A small image embedding model, trained from scratch.
Model: 3.73M parameters, layers 12, width 192.
Training: soap at rate 0.002, held-out accuracy 90%.
Data: 24607 training examples, 60.6 epochs.
Rows from block 7 of a small image embedding model, named by matrix and row number. Rows with one number within an expert belong to one neuron, the router's apart. Each number is 500 + 50 x the weight over its row's rms, rounded and kept within 0 to 999. All counts start at 0. Numbers have three digits each. After the name is the row's rms in percent of the matrix's.
Before each expert's rows are labels from the 100 images, of 14976, where the router gives the expert most weight on average: "top examples" is what is common among them. Only what is clearly more common there than usual is listed. The data: retinal OCT scans (Kermany 2017).
# router: router (model.blocks.7.mlp.router.weight, 4x192, trained with AdamW), inputs 96-191
# up: expert up (model.blocks.7.mlp.up, 4x192x192), inputs 96-191
# down: expert down (model.blocks.7.mlp.down, 4x192x192, transposed), outputs 96-191

# expert 0
top examples: finding: normal
router.0 102:501476431475610559490482400504414472526508476471530512503496452424442530419479484473562535498471514573467632470510393561547499531492531430444453448531423492432435531496569473467449448485498535486498578560514401494495444499474481498527608502446485418517610557458470512645624516526495559543
up.0 107:586560488454439563533598484513602578574590452518550420497499511434513547420523519528470445446511509537566560484480427498500540578526473437538471590473470440509534595550421547581529591460566491397454464503419479527508508551446533408490528562525454523462540482554466532494395537499580505538
down.0 104:605568492497481509538517516465550547528534547501488546560488617519485483552621449370561518466539527385439564589506466519523485499481457475467484555589498500461520522516486489480470427508566570413468456480494408521555539547468551475428467577460464586499449489457530564506547536541472477574
up.1 092:595485425460486499455404458485466475543493487577488588500581502561515509439465583491489469493494552477528504466473469531552575543494470459494519504502473522524436543562578444418436590506480394468538562576419477542471510413536519549469527526487527541531521439448504410619464519527532445437
down.1 100:469515491464487515483553622507509521459441458485503551545482515547488532486425458519479453521556514350471526446549411509492531473485499548481514541508327472481480473488511478574569515532491462491478416445554618501605463565489492468474491390487559539540499471512488544542544557516532589599
up.2 099:513506490442552549454458474540543507459460561404537515552535516479535477531492508606500585530562472496434506525498531521516452556419528488548528557397567536499524610421520416475557413480515613500453460530480546519495567507536510396481425500536529585467469450459580438504510527433513481548
down.2 109:496535482488472494507507416429539517502513496479561508432375533413475487422562482467488429569512504588482512541501473476436536457547563482490569533514485514459423459485516547535507497481546574452366471549536460566506482515516480320447499387454454506495397512483580492439449414466436463496
up.3 091:501427422618505446439417424478505455414415440539472557457531483479463527516487551534563491562434504416560551494537499577533545526529535417416457496555499538537428457414466537565570580463425457495511541550514448502511516531461515457507497487480488486491573488518508549475540420533387449437
down.3 086:489554494434464529525550579489520546529531419543552489557492477547528527545481477431558546550467455592599500520521511469576543391502470473530528523497566471508551533544522474538535568509506590651498455498569490527614385529436539519426426473511668504483488501603460447503508458422388482468
up.4 089:506475450416451523463432574426412472484526531467512523445549467407463439483506460545457566561435552501447521517554475506541505555520421491502488435431438451445469505530503470455501567462456525434490531420591531536490539494425475415463478481405531510434517510502529490490581370459466573538
down.4 089:477505512529547460479481518549557419469522433485499368534490513526503436584490520500570486480541550581610605369607542487514484451494574449392438546495454438543517614442450504502555537557540511605455396467464522584600525508450480513544464545500454427433454520504491493450429593413536508434
up.5 122:472488445436524521509519496581466596513459526523550447454471505482520430372523482435513504515494500517365514593474587476457471498605522455507420461535590459508543436550490531411522495488507415492447468412500573484644493390459513493452402518496506486530436602381489480554602586452476518449
down.5 118:598506487453551523440512453524524514484415459492481532442430571525524414429582467496610618478560544506421477482487505489501530517445485444527461501489527458488578464522452558546524404543576496436422437476565449411527486503519521506506325552539506496500475528540529554521492572487407451534
up.6 079:466489532473422504535435590498475489462586489488505610444550565489538415583571503475517462538546558540497388540456466518593500599551476480554494522553459421582580483563503546548473455489508491418501484479477495551590460446471465519454461522438466440531489516463587419414505522492444539432
down.6 077:584539466445479494533488404602496470424553537520489524482490486571504515584429446505399563402514525506572477449478571532512513480504510497421526491561531524525469431429494457504407505550562485570531487493545537533543470511593501590501570526636565446552455483512464437502558550504500505520
up.7 081:506559423623408408487625512501494520520531431461424505530509475551536565429478517600516517504486432333592484524527506452566498548516535472537498528519500528430522492529414422531505551492563459385528471495458527597569528555485558474502447490505578457468472487516541598593400528403524431506
down.7 080:568547427491507472546430505461491551494484511489518307461536526495467511544566374449575489519438556460455533471489426460610431549530467427488503525503473550504548514484490421523486526469476464466548559456435488514462446496467424514593450562471620507501519480543509456539513475473548459521
up.8 091:385528529487341494538536532432556549485529530455493501507417469459513435498494570490505524517436429485550445488486490529413471521507494414441553405504564551460596521463495468485363508511526545508474494527480543363416532519515584504529535589468398503469513497569566525428485513546552473451
down.8 102:523424587413602579561481458412527505510439563393442543497433537523488513514447489505478441600502531560604524490521459529487458459470571502526583483446542493618481477552459522487449523532527543575524514541504549463495498398558502449503494560498451493495590458520467572425532522505546527448
up.9 093:535500565479524374468444514581508544489584562550583466474561522553524489533490411431429485521450585602514450480453563499459490456507497570471469504478474536458467516441502402420523435469546514522511639554443460520538470483549482559613504495531583539498580469459452470523602512529470433492
down.9 104:483510599488504566496487503543479477501571565482505557509514514427610519497528472516388571561497470516526503501504461549399459530429591438466528468477484456597504541457532534622484482470533518522433465483501477515518516470574534609544517498568450473507598518501521486537502471471433549431
up.10 116:546493429487511541507502529501492540524503455454520500415497620508541472473551514439534495506403468484538463529518557478430499414500486487570387563502458585536552551470562493645451558519535455429483549481514464569515494488539525446541546548583457490403449424548538587447507526431484434594
down.10 108:567514437549553589485387477530490459396579537512547595459471474509462541465509467546524468466420433560508466576521504471492523449518545493433497668491473579523473546441522580476459442464539516461499482486565413497507509482528478451471497411496522586439599515428519542487476491548468596466
up.11 105:449451567404489426451605592513483447458543464484481448504521532560485464558453469513486543549429489487493437554506454391353513529554479495529622551497482462512517495439374543511540588467529516441409495516522510535506504506553447484484520582423542483533438509557543514457483481565479539479
down.11 107:530458469429493559553544533433478519472524487405537346525409493519551536604457561561529497525496460535487507464491608440479492533545509504473491479509509458429541579379485600391471518492390448571529515501521516541516505495561443577421425528558581496556469511546506411424526617490436443463
up.12 080:483441569527477408498484600437461508436484569591465610406472437441508443455568554416463557540419554430511376559599471516542445503475414460517614547515464543471468483559487561448527485491582559475501567460453516450503500453504590472522540546511456556477503507565550485454518459517478517540
down.12 081:558477522481494417644563557519489519569506584504451541560451407470511499514548557495518556379523518507630513499384504506492502438563461501582452514430488469523466455468489545482556569405551484482526488476424630557542568486468521505583535470498464435392585555482576455446543549491582493484
up.13 093:445506545427491401467550480475515477507502550532409481478541450450421575497472475512612577477432554460584562496451556586538512545554572468489430464504541547477586532584529517579524506493529405424456472476456405418536514547446497398457471464485492566555516540476503452528525514546566610576
down.13 096:356588513505549570484494440469596619502479510472495465474425516491544524569562461496496505431539588460547467473525501479552519529545413502489486637533557474500476489550546525478503513487512514558453597485506491442493568482498555423546437505537427578502506528491557474529485476463510433480
up.14 104:596530512542593465476469507403484501468594489446520388554489510458529442488480505486492545492505459471394383581556522576420486504635503509436425524524470472479447537563587481489511392511533520470530442515475523560466424552463468443479422529488534514542532482513552538569466425449422443562
down.14 108:602491427408468470504497472568532463527456511483471459509468473480480487494521495569491571609479444453499532499531489393473458467561503494438474482441520586486460534454648559490490444502564500573443500560611524538457461466470498411484485505457464537453411488493593511516512402458552496500
up.15 108:531442492524605530545526522531444436571504507497471522515440458449515512402525475495586513562491571455469552519430539491399535474409415470479434467465403487553370471510397510534540466538476448580525489553499500417518463525464571453499457490507441582494466433489483506503446504540492515567
down.15 107:498494339483519537565454509493459438574504466414488420522373501462405437430513493491592482482461532391415550500453573411415456519450444480520390519506521482422512537389419388504484493494424488531551436477544480471464454479492514467396476488502397539458538560548523530538486471483532381501
up.16 082:529463462392489549431411551495529507569502467537454545435453434449477553499576538528544428502524499457509513352474503446516469558448457543445494452532466472523478498421508528451481489507411491462436446469484516631513453567518416463362491463465550488536501451553457423504431493522397556467
down.16 096:539488495520570529527499523472527541543470456580455475529511525574553456462471587483518504522499522456422546414544576549390514445479487511509614454549474456458540475361499451318492581412440467433500540541443472428486499536482486519532528453460580448448493477495471501526495534536570484538
up.17 083:408457519458579484518551537521475491430534476458517501398572470528417460547540451500569430455586405495398525483582510480372488489485609461493469505492538474522371479492528448495474488563499434402443497485462477557496465535421537519449599457534497541460427499466536500534492527479495500317
down.17 089:516493474481523590527477472465456464524472482483417486489473464528544471482460493494475438452490530544388533585496481581563528429493468536480479457433404507518525475494479545466553456448393448559670542507478536461438485535579421498524555488604440416595558588421549560453476480453454503499
up.18 081:461484537544475548571585446512478490532452505511446432472567545559492465521493441524471491540526531609494563545482516508488517520508510424608476518588400525453523434452393558451448448529404537466491519553492508509453464490453502476532444400584505452470447570569570502554531443491548527432
down.18 089:528494485459511491474504520530478493399451518541480438495477557529498449495617511433555503462501510456539479456577440438513510574520481542578513484506501461442447490423583459480372416477512426543619592501455481494554531465595501428485465420511535521578493519546562561601525417454362464496
up.19 109:541526461525509547484444406533502618522472531527493517413575529494575529515516498483513494493526448516496470515468463483401495461560444515465438501566482466519564425495493519399645422577538607548457483603581577481510519473443409486483479544578498465482510517529583543518484384481408567473
down.19 119:578471438540436587543486410499496552521445516502526427513530468561458503428524468544451526579536474562458496476476546461471491477503555487446432433450534487533521553562496562507481504511587458480566434506514494483483434560507545482504427479495554461531533553543430456476479526509465494541
up.20 094:559549503550517504519449436530489530461543498535472559602472540507519575460519527470575499531451439479475428507496474508566543480457545580530474446539498614496524614534415531522490518476534524559446429438631537428510379468497459425519417576534624502487466481441428521436434477559529413499
down.20 094:408502491509675623582471573526451508533529487496500406516369518453515510481541495510423493544509544490495502591455457511575490506481511547524442516542454549470479558497487398479481512495617464573472478478533569561505518436536503563496391422597530517510537474600550509457435494534428438564
up.21 114:547504426495585503520545562503498405461425472547428486581512549534577509534399526421461450488636533488505494575567555452525435466487530507519507553562498494515420420470469565563532400569523453481609516565482497446494489477473406506485563458452510521510507587519554529533448578380531434514
down.21 109:469479499585521515473495471515487523502458527400449538559510627574483525532510522536545494442500504594585511517511535532586514458480493538557490408440556529544454466607452485520533465524361508530533510438448573510520429535473474518585470416571554596522626518476509556431489429449490466462

# expert 3
top examples: finding: choroidal neovascularization
router.3 106:440547536508473516462407575525496430476496605578454583468593535509532571529468476488446444535439456467521440570476500481404459573527500575528560606503620513524488506426436520541475449490430451511457549477584548574488487409543467505418485508472439527455522516541611444468438443500471525458
up.0 085:540532507519521492448501444589497414503483530504523399542408582543490514507516483522539529358382499567582438596494543468568445479529491546536506523493432419523578434545485608451439541532537465510515500483573428562498521506472508462473578420492528413371511488473407516475495511535514480487
down.0 099:491528504523531392447479494546473434547500456525469534447571547533553551493461530495440468498513565479495411536470535509603519614465579530575452639514526535572536442418507457538474465445435439441531567516518448533496553521495563482520639530458476427557497439503484441462527486445492482471
up.1 088:467432481452486512583496461398517564386475438443416505472413584541489457402439468549456481571396518518452602507539542489527426515539472479506527507487557455421541486475465487530546536489556501463514515522528662517462412557521508470461541547500364510545504525506396400484479458436472519536
down.1 099:556426509535579532490458404501462491475474506527434605527523488421460521373543434452527493564504500553554593491494570437534498528589464451472536603475415536534524525357451436521417521509443462504550563509444507499424441563516538523637478635508493466561523519520412446518450519541534517455
up.2 095:604584593420491499477459515597540583531477598532494505505505459555472492550547449509463496534467478520439458455527427443599465494411476514509589541565506507483537521564518499539569518532531511443503489484390438496505518519521559539507547433498491535432457432494548480458467511483454435445
down.2 099:515538494481420513350522390443483544499509535460419490493439584532540560538460567428581543496537494505521433555445450547601552516483495419449534518489401553483512580530551544531615439478457574398476455477508498484522456551418538484480554464465487479497513457455511516538555496519438519459
up.3 100:475529423494502554380477578449448390386439548500481458460472545448564432520421558525417508449510509477436541563483521498491557521562551467522494460553562477454494545489602481512525538507466470562517472470491530491444555484455498460524489554426518443516431437481518487536434463527481551479
down.3 103:481454552503344561530455478425587491544507551499513526387502514452542471458537407551485526399544582540552584540503531457545504439548472491457464390532476533593488522500443538499519498532546447613502531516458590498387450412529513501468494564484507485440548571462581439528496428489453506538
up.4 087:539486421512499598593480521474528497492526520401514484572416541460557446505460541546526536467486563449543510525408517511578478491502562519498528525509461537570536396480544527545487523531461529464444462428531626509587474527520563601488531596418476519589485486442522448492521597480601441467
down.4 092:507526520502479469482494503519531507518513479547498377457495440517448498482466562535408459600468561554500501603441592535474413489463495573433509523412458522501470514518477531408518510519459555507501517451544426436567506578485461584553453479413485496529530414459432550502508483561407446434
up.5 091:543412442486510520488466498502431525526471545512593424560409481525448427508514566525468586576560447432476494584529566409492525556521492443495533503496525501518508448483453503483431465521582412427560475503505433569532411490477445514544479511503482461579464575613502456492553562462458461459
down.5 091:421540521452564536504499506465569466503530543434488551456445497488485503468383476495492511529530539485624432549534516511489561478458509444548498560464457506518546483421569482500446573478523471556486492536481435532582514539551457557531507475435508561560517465469436428477530408575573467463
up.6 105:450486507672534536557524435522436549500496510432497382598564510416457561441435615525527515485458572571566544527514413495474492489481437501378498521492431546495607496556444534488597569504570534516570450503572423586465451504482542503481488498528506480460517469431510491501511478554468468555
down.6 106:512564477519409416533475536543495534486435480483536485567551453523522498519545594528516442556454528574482592545468563549416404444520492552493397561478539549544517462470516455543544510491528500545499520461525432578513544515457494529520501480467495498454487474552562544418513530509489524491
up.7 087:431431480505484512521539433458443563508525478503490468522490509476538426398495573484594592560504546573436448533509520567527508457424449395487517507534502491453458504500443490369392560487459497472441528513437475449614465385449449419547516497461509441372559509568462542476505512527556455461
down.7 096:543459459552536580461482485535514463535608528566540531487463474466556456450434485475441630490438457538529472533485405446585499481521478443561552630448425448557561528480480519461590475509427535512478454562543433455509584593444425514484581497457452550585597484535572468512474649516534545473
up.8 085:643507472461456488422500403476437469483485470500456496500452447443507522427476446434537535459563410558511612572408506465507443461534522511580570477447465446405506479530465458469514450449522570553506486482540469425526374555467540487511516367431515532549463465510508493515477509444476464450
down.8 081:636508515565577529537482531542591476482476508522526560448460496418562507568437512543463436562523545391579431533483519472395493520524531494552478567507599509518559436432558538479469506491462513441535474477408439417520498564490578465454535479593575638413592495445455480495526534455464504547
up.9 096:497539473384560587587591518472502602558530458491453541561604551437485507550555618415463592416469606513513542563452550566508586501389541358433463533491435465475527513539528593514544569494650481500546508467451512499526480468574528532444514543472503482494520507544592572495482467557563539517
down.9 097:491453445508501501466481585483500482564417546495560438417430510575522543464532465531543608513448603515503544477489530513509602531466579447406503523500471521523509550391570520497543477502536606542498534452538477447498533542456550451495606510500562549516549453553462521507491463447525567532
up.10 088:568477451509594416496507529479460542501446479521568506519625495528528383586526601507573487359444432461556531446545572513542480492498467498453433596418416486517491436495452523509444495562517449488475557550455467402582449441512637426499452430557514519499554439535440544510539545475523450500
down.10 085:431511454485497470572482527538508371533533483408487533421641522552540493528599510527479463425521491492563445364548474512353525477442451356498464544472493530535473561502465503461478422571442463538529539488559480417458577475449541547530437497455469490515431547460508465507556635497525499504
up.11 102:487544569461551459512519558493527557466455544470465464489529474362572431473478482499541483479524556427538499560572459395511536411496486420562488458509472567580491383533448516551466552490350499402509443483615558558414470546506523541490567464508536545513393489537519451483586519520473527458
down.11 090:392490538467574536485460529446536480414523441493489477542529489407533424534544472425528498553434461470522532415581508490536454527544425532483533497518492538575563421495444520537452506485574521505528507476438541515500498569445391442520480393497574438463561520525475467491420576480505502536
up.12 084:539432519441467510445422476428522489585468491496538445486506513485491522483429445489489444503584492460502477515491562487500637371632497470535428549519500487473486508524564558442417535577470575393484471626521575477415462611486550438571454506489577575466431471563540501501559541471488477505
down.12 096:473597491544537442525503580561481483418531586529480546515526481516549504500537384459454474496498471459471557496508498480474599553529432531511463495463524584521535476517518494436451442549465558406558521495524524397589534598584481514469484558521517490355390543461549493554439567431483418523
up.13 102:541529488462454443463539533484472479498545562505470500496503507515679557560534470477470547565468590565515483506568442455539443523453426440511487576417509571490477464618514429575500410560595453551532444532524558529532460525433509488588483452517517570497535534412420418480558477525533495392
down.13 100:481444471544515529503456375524511546449469496520497442524497419499534519576504517372448487476493524521574590579501388434584387532501540494530534507553517568564540488448498571430460527459543542459485523568472535439504533526521469530452391518517526532533525463608462511509469490557439491520
up.14 102:455538509520576471563543496460439548549464466474451551518441584552482532439515487497471459448441576600453481478571448530599417459478517563485538463550550482513586461496510547585468511520549483607544564468534456480545463493560410445484485402534446467488436536446425515516530549534522477376
down.14 095:428583407460497459411509424497480512588411583481557654491564472503481529533597427551513452485447586480585650503543529528525522464430480537456582501532492520567498480446459471510514513463478505550587511457406417479508525407443509457443461490458468478535431499541405460509494498451394614522
up.15 086:544538514451501602518426458527504568487512542532504430484475549534411504514472361420624559558478456528421449477458618524558522502470572430439535522466474425445430469558419453506487436511415555411438524541489536527477585526505516462532480596421552386480490450510391444567478592533544418434
down.15 084:571539485473500504563539455526469554559536539498479453549583534465468573408488499493445563488566561462487542487474490542512584426498469371473427589553504497502498511417473575513513546444441450476462544568609459472480498467527527519474521420412462434607550568366536500524469564508497419477
up.16 105:483481460448542468520513481498581452495517636487549517561554497519374551466593580592416452488556479477541458436479464459592501544494539584441505472572452513410491510478507451472498490478518386496490555401506440561435503443512473440488576478548556649493480493426424507494502523562456456483
down.16 110:478398558518494494524580580507509523556545438454495492499474459559508480529443609527572463567556524482503516389571522508416469480518475513549526515472438457519479485508421437465469465588595439469491434392475517407518445501444467464523575582471502584456529439467471477404471457560506478496
up.17 089:501457541546544420471549449559520440467493435599518469400594502512503409550510451440463576500509479481518532453504471456540529562533531432422556479556512465446415475494567491510522505509578533493472552452560533587466461470505476507432408539476430486421526523496457533522474434480505498515
down.17 090:485557513506523569483493672446530533485434405518505556522493534510488468526492532596445521403504492506494504545444540562510403546497501513469486488502494520490505480568454486435392496523521528518557500514359504454514556501485500477558507565485462565462450437417510550574468435466542550586
up.18 108:478486442453457494488513544499595445522514542595350455482434508423619532415555434588517493424526515463503593500469526530526494452419482528532458508517576432441522540488442500479476473469483390542498488470472515542442545388505517533450558561478514444532492545433512477467402566521497478515
down.18 101:423479457525476516509472471465443469475550478445537452493554462433474491494517558467617430438500481501559511444508463472541491479495506426492486548532546521523558518489429506501521476470607507454469454577508477497478507613557476616523476512490433515555546480557477487470513440488545536454
up.19 081:490546477598582481553490367457519450502383512612460464461502515535507539462497458556475408526458518573493487542460548601534483462452530504514478426467572569524585478498346545543555531516538523440518478531549494548485462502528513505482529548416434486416470489389570423429506589557495545382
down.19 091:506542507448559493500534478586513512505499465485531508526502509484562518464538548559459541456448494623498464463475506469486410449505466611509506578559565479482463466462542398549499550571518445577511551504510423457532551481631502542521525578500468400508563512533481491550516483503527522493
up.20 100:543457468468478514467393394480571466597448486426490481499491523492440483440446557505521488532522470504522490469567520456489538367532441483442516475526513495442451399458465504452438510607550484437481576416466488527520452613478510472591557477450526494474499441543503489459495477433439490484
down.20 097:523543530470533504453546457507542506549587496422511552536533521592555526502524428480472396449550530478426443438494540501372496480501415483448502547475575524448522489448469448472467568509487547453484584478481474446413541540456527521394436521470466493389505555544508528441511437504538468564
up.21 085:545500378510583481505388517548457588537537505484399464533482443558498464415476546503486511479473523578524527498460436520568489515459535471456550505537557604542550527448426448539507494429539508512560517535597467461471639467499503436553515550585503497403432548520524480520552508448457456534
down.21 075:490481458473460562612503436559506598503559488456528645552428519503449503483476538579537453405486524507435584487513480515503465551526550508533564427470430524404460489499526489575548501510536500492519540496465509466561491521596544476561480638585489380456591455523471509536424598494521523473

# expert 1
top examples: finding: diabetic macular edema
router.1 093:554469535543500476554550491525599529533516493526489449481443470518536441501478514587529479508449511481468533522457636482466481525470555546496556604508587565594491482556519396521457546555546532480514453459523590468583454510461648580518468560442544584452557572442453552422554476505542434436
up.0 123:516539515499553462429449508543404514506539549539468557477515431543452456530576476513432433508518473533511516588436598520448427467533591511451527468538581457473553488514550491418498560625566529479551512516462531507428510567438562508545595543491564576544458474575506483460502499515524517465
down.0 112:427499419482460508568532430516466589484566467529456559475543466535464550502509463537524545497564511519511535441524413449389523431469518491571497629516513513524467516513526412399550522459477553460462412510467447493491520520438542581460513597474525533398617491594492466451458539440460530455
up.1 090:452517467494470532483534584511528504492491529539529478587431467524495485518523535503499517393505567553605518568555585541485567540505505651541495590524537551400473492452545577522567466516580452465491535485528467505484435453487538451457549552524464461392436481488602498484605618468509498518
down.1 094:515584482542570537429415540514569463439465526481548570538464476527480424459521514394615543475452583455484457617533548466413615473534459516523532449562504496405511480619538498529505494441598476509526430516547558543550530530540506534477440584568542511507536471568538492551587565423556505574
up.2 085:499437512468537566493517459453531534482465447543384481554479510534501552563567526441567419395495534544463463507482457471528434535523487631482447518327477526495502460469400586495583523542568468541510491559459500465547422532483437431440530472536538547490499381441543499500510401527487501518
down.2 081:554473460579455508479448544506486504551474495475521469492399487599525531552480440494554489547495510500500484522524468480538441476443455543509495461484471526427505490480556490552483463414450530554470483496468516529509454538442480620401505490598412603545573377515536601459545469500484468502
up.3 105:516427580477488469412516525471474520452607449488477505545569481510534541515524572520544531378523616564451528504525436542417412462630437565527464510528510469455429520468530624463521533451570500482500518471495501494398516516538508495557482498502436531532524520469502521423526381478410472449
down.3 098:515465504479515545483557481539471505497582496432518539544538591451522491509450538522488558547524505533521482604533487447578477535579512512496450457546475631409480491450482463427436502509494455557535508529607421503551481444463559418444534513498412416502592432492489489438460452467580549460
up.4 113:489568469512436475458404586544501483538509414471555484560459528472534484521480620541552464454521452533469561608426535475464449473589453513463441462439414449455528461540564428540490459505523492491378537425468531451453562490480469501501473537440617543460545532554439476536573470501513489516
down.4 105:493537515484428547529478554507535591429545551446528461510398575453466450527612475427417587541534454494456478472486459550492626558517509594548435545476580498461525488353565479464540516506470570453416504539413582567466533470483537422508563553507425506484395495581568513461539466574501506522
up.5 120:453530497462520577562515506575481629417453578481610494510543555575472508599569553477466507455450516450483556498486493517516547492625567463500467454480417500484512522477522535528508385489507549490472535558450617547564495482586439482481496567506449520509500518442556532471614511542572396541
down.5 113:490469531547515434468425503452421433481467520622473616434504463429486501563508545435437448506455485483382463570482505445469559492484494528494355561548445461473504506488534489495494430542386463483467558540483559381427487472490492480503484537552519492427509519459414550427523444473517530563
up.6 100:557508548468405492561633432513507514518536446406514508503517536479559459421459519474484526521492552502494527437552447435496566468572458569551521475547635517440524508455499538446429530538476576473507457434577482496479415452464560439501550573466461506514406477543545559461479458595419473557
down.6 106:538481449504493527491629445524497466470562586465542487492421531448514404379478495495523540489497469543296467465488466499477351532493548507513450411484518546455454467484481443560557457530441523586551499551394518407443473427465489425521425467460415511502486530470513555629469499495482479513
up.7 118:551551515450476477535449482436596483580418539484501421408443533431570581491522551462523456541564401524548510421452458517454438568445533528446484526551493494512539576574512582506475540525476496444504478579413533393517514532492503549528418424511584473537554489462519425538447574491538467573
down.7 109:575483498448521451624418427525456457476446426519480500480534531483443481476545483496483551344501473497498356406450508467423503522451594490440484513550471539542419469424444432536550521513541432404427511457557550493404487516471564437517571526557532589456425474546586551529501448465499424502
up.8 110:525493465632452452472420495510496508466538569436539453498508488513480541459517449536381555564423415501495433547495469393623470419475458532521512532480520468491514405523562498503538445491477460503609450457556501446478458572502455487450429568498514365544494474490444503479508515479462550505
down.8 096:507476520556449498484526579436505539523523498490500451577567458510423515468514512483505484469464505394528559433464530476550577468515564466484426462565557501501477594439471448480538541513519527391496526413521499529530577449489465460496554515453506568539478541556462504468451511561434503593
up.9 095:476478508543571614444448472486476478467529535507524427457464520427508489471410483495478516590489607481468502442484546444460435523475451458475487546567423497581499506594521497421547540579456552506471446453477409550466414491485451553573482497478535488517460592546529442506604524475490526511
down.9 091:504534534494533518434511476537597489470479458464524482417511470457528565604561452465395463440492609538546472542487530470480431575467438525445461508494518403459548550463530492495538443450490494592454516560497527590477544507499524447486513437469417578522504499465497591437482476527518489534
up.10 096:537568508494514447438503446418448541426571535458499451466501544511480494435564492519479511446413371530533503538550487449492422533579512478421533440540432529434566483475512469493390446456485594537414633464455434525481599450485485472443484568547493537532482504562541596553506469499511512470
down.10 090:579527563451476442543520494468526497503462510399542516447494425469482476498427532525346502518526444507493508489544526512428496399578538456461493512443537502520508458479490512530499598483513500428488545489542583474505443499503552508486514645403408400449489576582549470559491523497388475547
up.11 093:467440452492507468538489458537471498494465582598519491474462479498486390484507570432521468487492543616532523413513510481572502511496407402472465523558544405468464544471528569422540452519499572444451494486506479473586524526483489536495501539498447502520452489525518519550510536552464483464
down.11 099:429519465455572464481451578480553523491477517509607526510559515525520488509493545476372554365568590479523460577506529432423565484554516488517538527477549511380549459542505491501475570530529466520506531524481474463528468480475472583478436478478514342514535525516442547482463534453428511438
up.12 100:554477465526499457532583456570453498489460581449546411507414565475569489448526501504494496450531505590449551421637457463539499510498565512549514375503474478392450400533529552524562560514422490470499482563494459514490492522506492418472521561504542511435557506502410499462557510519580504516
down.12 097:513517461507515527466518436552546529496511502560411492507356497520530478514564520491501520487495437570481505491513520560412482471492536563525446452428619561459539564389521459452573466478505501511503494509414528501495425543500511488613450504439481541561513519459530517432516425494484592528
up.13 103:625518467410467486553479473430490473471474454459538529517536460573515460356584540542479526450487398510505446438448367480411479408508372433482539437490451495522482530505408531520452471507371519517475459559493601467555568421517479511403534500516508497593502466502537508535536434560464535428
down.13 104:597478463493517491520510394477513465516546471523513499470501457524512431479559487516493520554550448503430502495588519564450531497591445546551505570538455512541535426562506478445519514445432611507448474506437559609530598472508474593436522577473526374526444477522494497524452537512455564419
up.14 105:460607501455507474488457509546487465533598473508461441677504504563490464576586425453514434499562547455562529450384478515452468510616407490554482563484540476514573526511486501430513484465518574559537533501542436339474488416486539485537499371522549478482533513467533423464448531536528500541
down.14 096:533419427575546529501493624485478485474481472420449451533506573498538459460492471462504456507474474475500525403501565512559587513482553536491545547553575507444515490550356516518504485460576444583454510439480538412488427463517433460478492427597436485455501513585600598553566418559473500546
up.15 092:490461488440469469470476498490545469390549529493561442559439506553441534488576536424581527524430508468456505593473458387533470614588603460444485529487432431440381537475497496582526541456438519484518452506576380421470559489420517605507562562536484421516484546508544505444472451454461442476
down.15 103:516585572526551457524476561550558462525490484596438451475519486439507478535408471594522505474554534531522534529516491538444521524548475547517572472395474403391486539522467554501475467437440456436540481433459564401593429435472437412546500500530462464561513534473566450535562493467471550452
up.16 096:473570516515505608519452593526514521521472525559456487562499539480535476486553500439491493519564461547542526448505564510506503489519473429581524500503526538485514473440556470503501449606397489484504512458612429469539558420552563448587436416515441382521583473548532443571556439433400472466
down.16 103:536511495449524546566440535528539419482546499401496567538504497450502571457499460445532479390490456501543508501529462520601498411466525440571454536504541505533405539498509598484480545489506464551419421523478432453572565434401488464513516452437512466437547547519443371421493497499516548614
up.17 096:578579377445520526563518430537433517445530438516478563526447441505541477455491519562575523495452620511545579475519524465508465481518533591414579524418363444490485537468521458506482484438493407473471517506385433537477507589372427495539545488484536595356471461462555574511568640411551408569
down.17 101:498521507481373442480607425497481526540464489469525545547431500539462510440490504494532452562546523520485423494493523457500560553486535530505525452460528540509539500486573492486466491528518370433431531456566576419582459534536537424523569367479590609481412484437496492476505537538486448482
up.18 110:528466413492484491543510540538528465507464495458545514507533503493489520459493556447478426474508453511453426519517471473501571587363425480519560572585542461504508563491514486491413488414491510595517540446546512454467526527467513493633521553481439549535603538474532530532425522477573507504
down.18 108:573476463446652500556466486471469522519500472494536502421478470492439551477532516525444497455442487496495551510460548495387537564601457410516478537519524499474444492450445504480418500564421522501580435536593449455496537536552507505605495548528521544460462518426389484485482466528447524448
up.19 108:471539517512611526535482509582538524480417549429451568558536524464534501399446461585553493448437483509397413587532418413468441481408449416446406411458570493496519481450611531545468490548471496473471396578455538474560493481494481520534507508579454531536404527521497518545486596516481593476
down.19 101:537501471490539502502478515509473513514491558616481582565581555534495489532525527456445496462539491550577453509526461472509500450494376498477462369454512504403580548492439437533499530576524523507460517479420482532566497463440520650471428515508516566460565486460466545501557426467485519486
up.20 095:431399417528528453620434571530459461453584526417517536467525485416466536557507422478518525472554501442526534387519468529416457419575458529536516566612537495535497511459405524529514548457452489550490412499563618465473499501506542504509416472472517532486463442535487476468502450501461564528
down.20 099:623517517528517477561448477504446457531460536445521599486559489449466516501538474569515460524431460499474506518475504500529419519497513531519429489537569491555462467584419510516355558478392550513604408598442492536473464497572446554470434559525563551457524521552478605576509451528497586518
up.21 094:440473463507555530555491497487476547445477533563391586568544444461567515533463516610511538515487570509480453490434532488561606403520551482486441544477493541545501472523533410528493490580452460526590575506528500381559482559473444437483372564575539503470527557491495530430465491571465474504
down.21 088:492470503455440525433565372421445434517586569514536497490485554462519441590488445387493499406446492548535470500435517523595477502545472492394457460441576494544531435504483529411470478502492558520586422571506498488525503578442441530463538556441530531413528539574532531485518529521437442456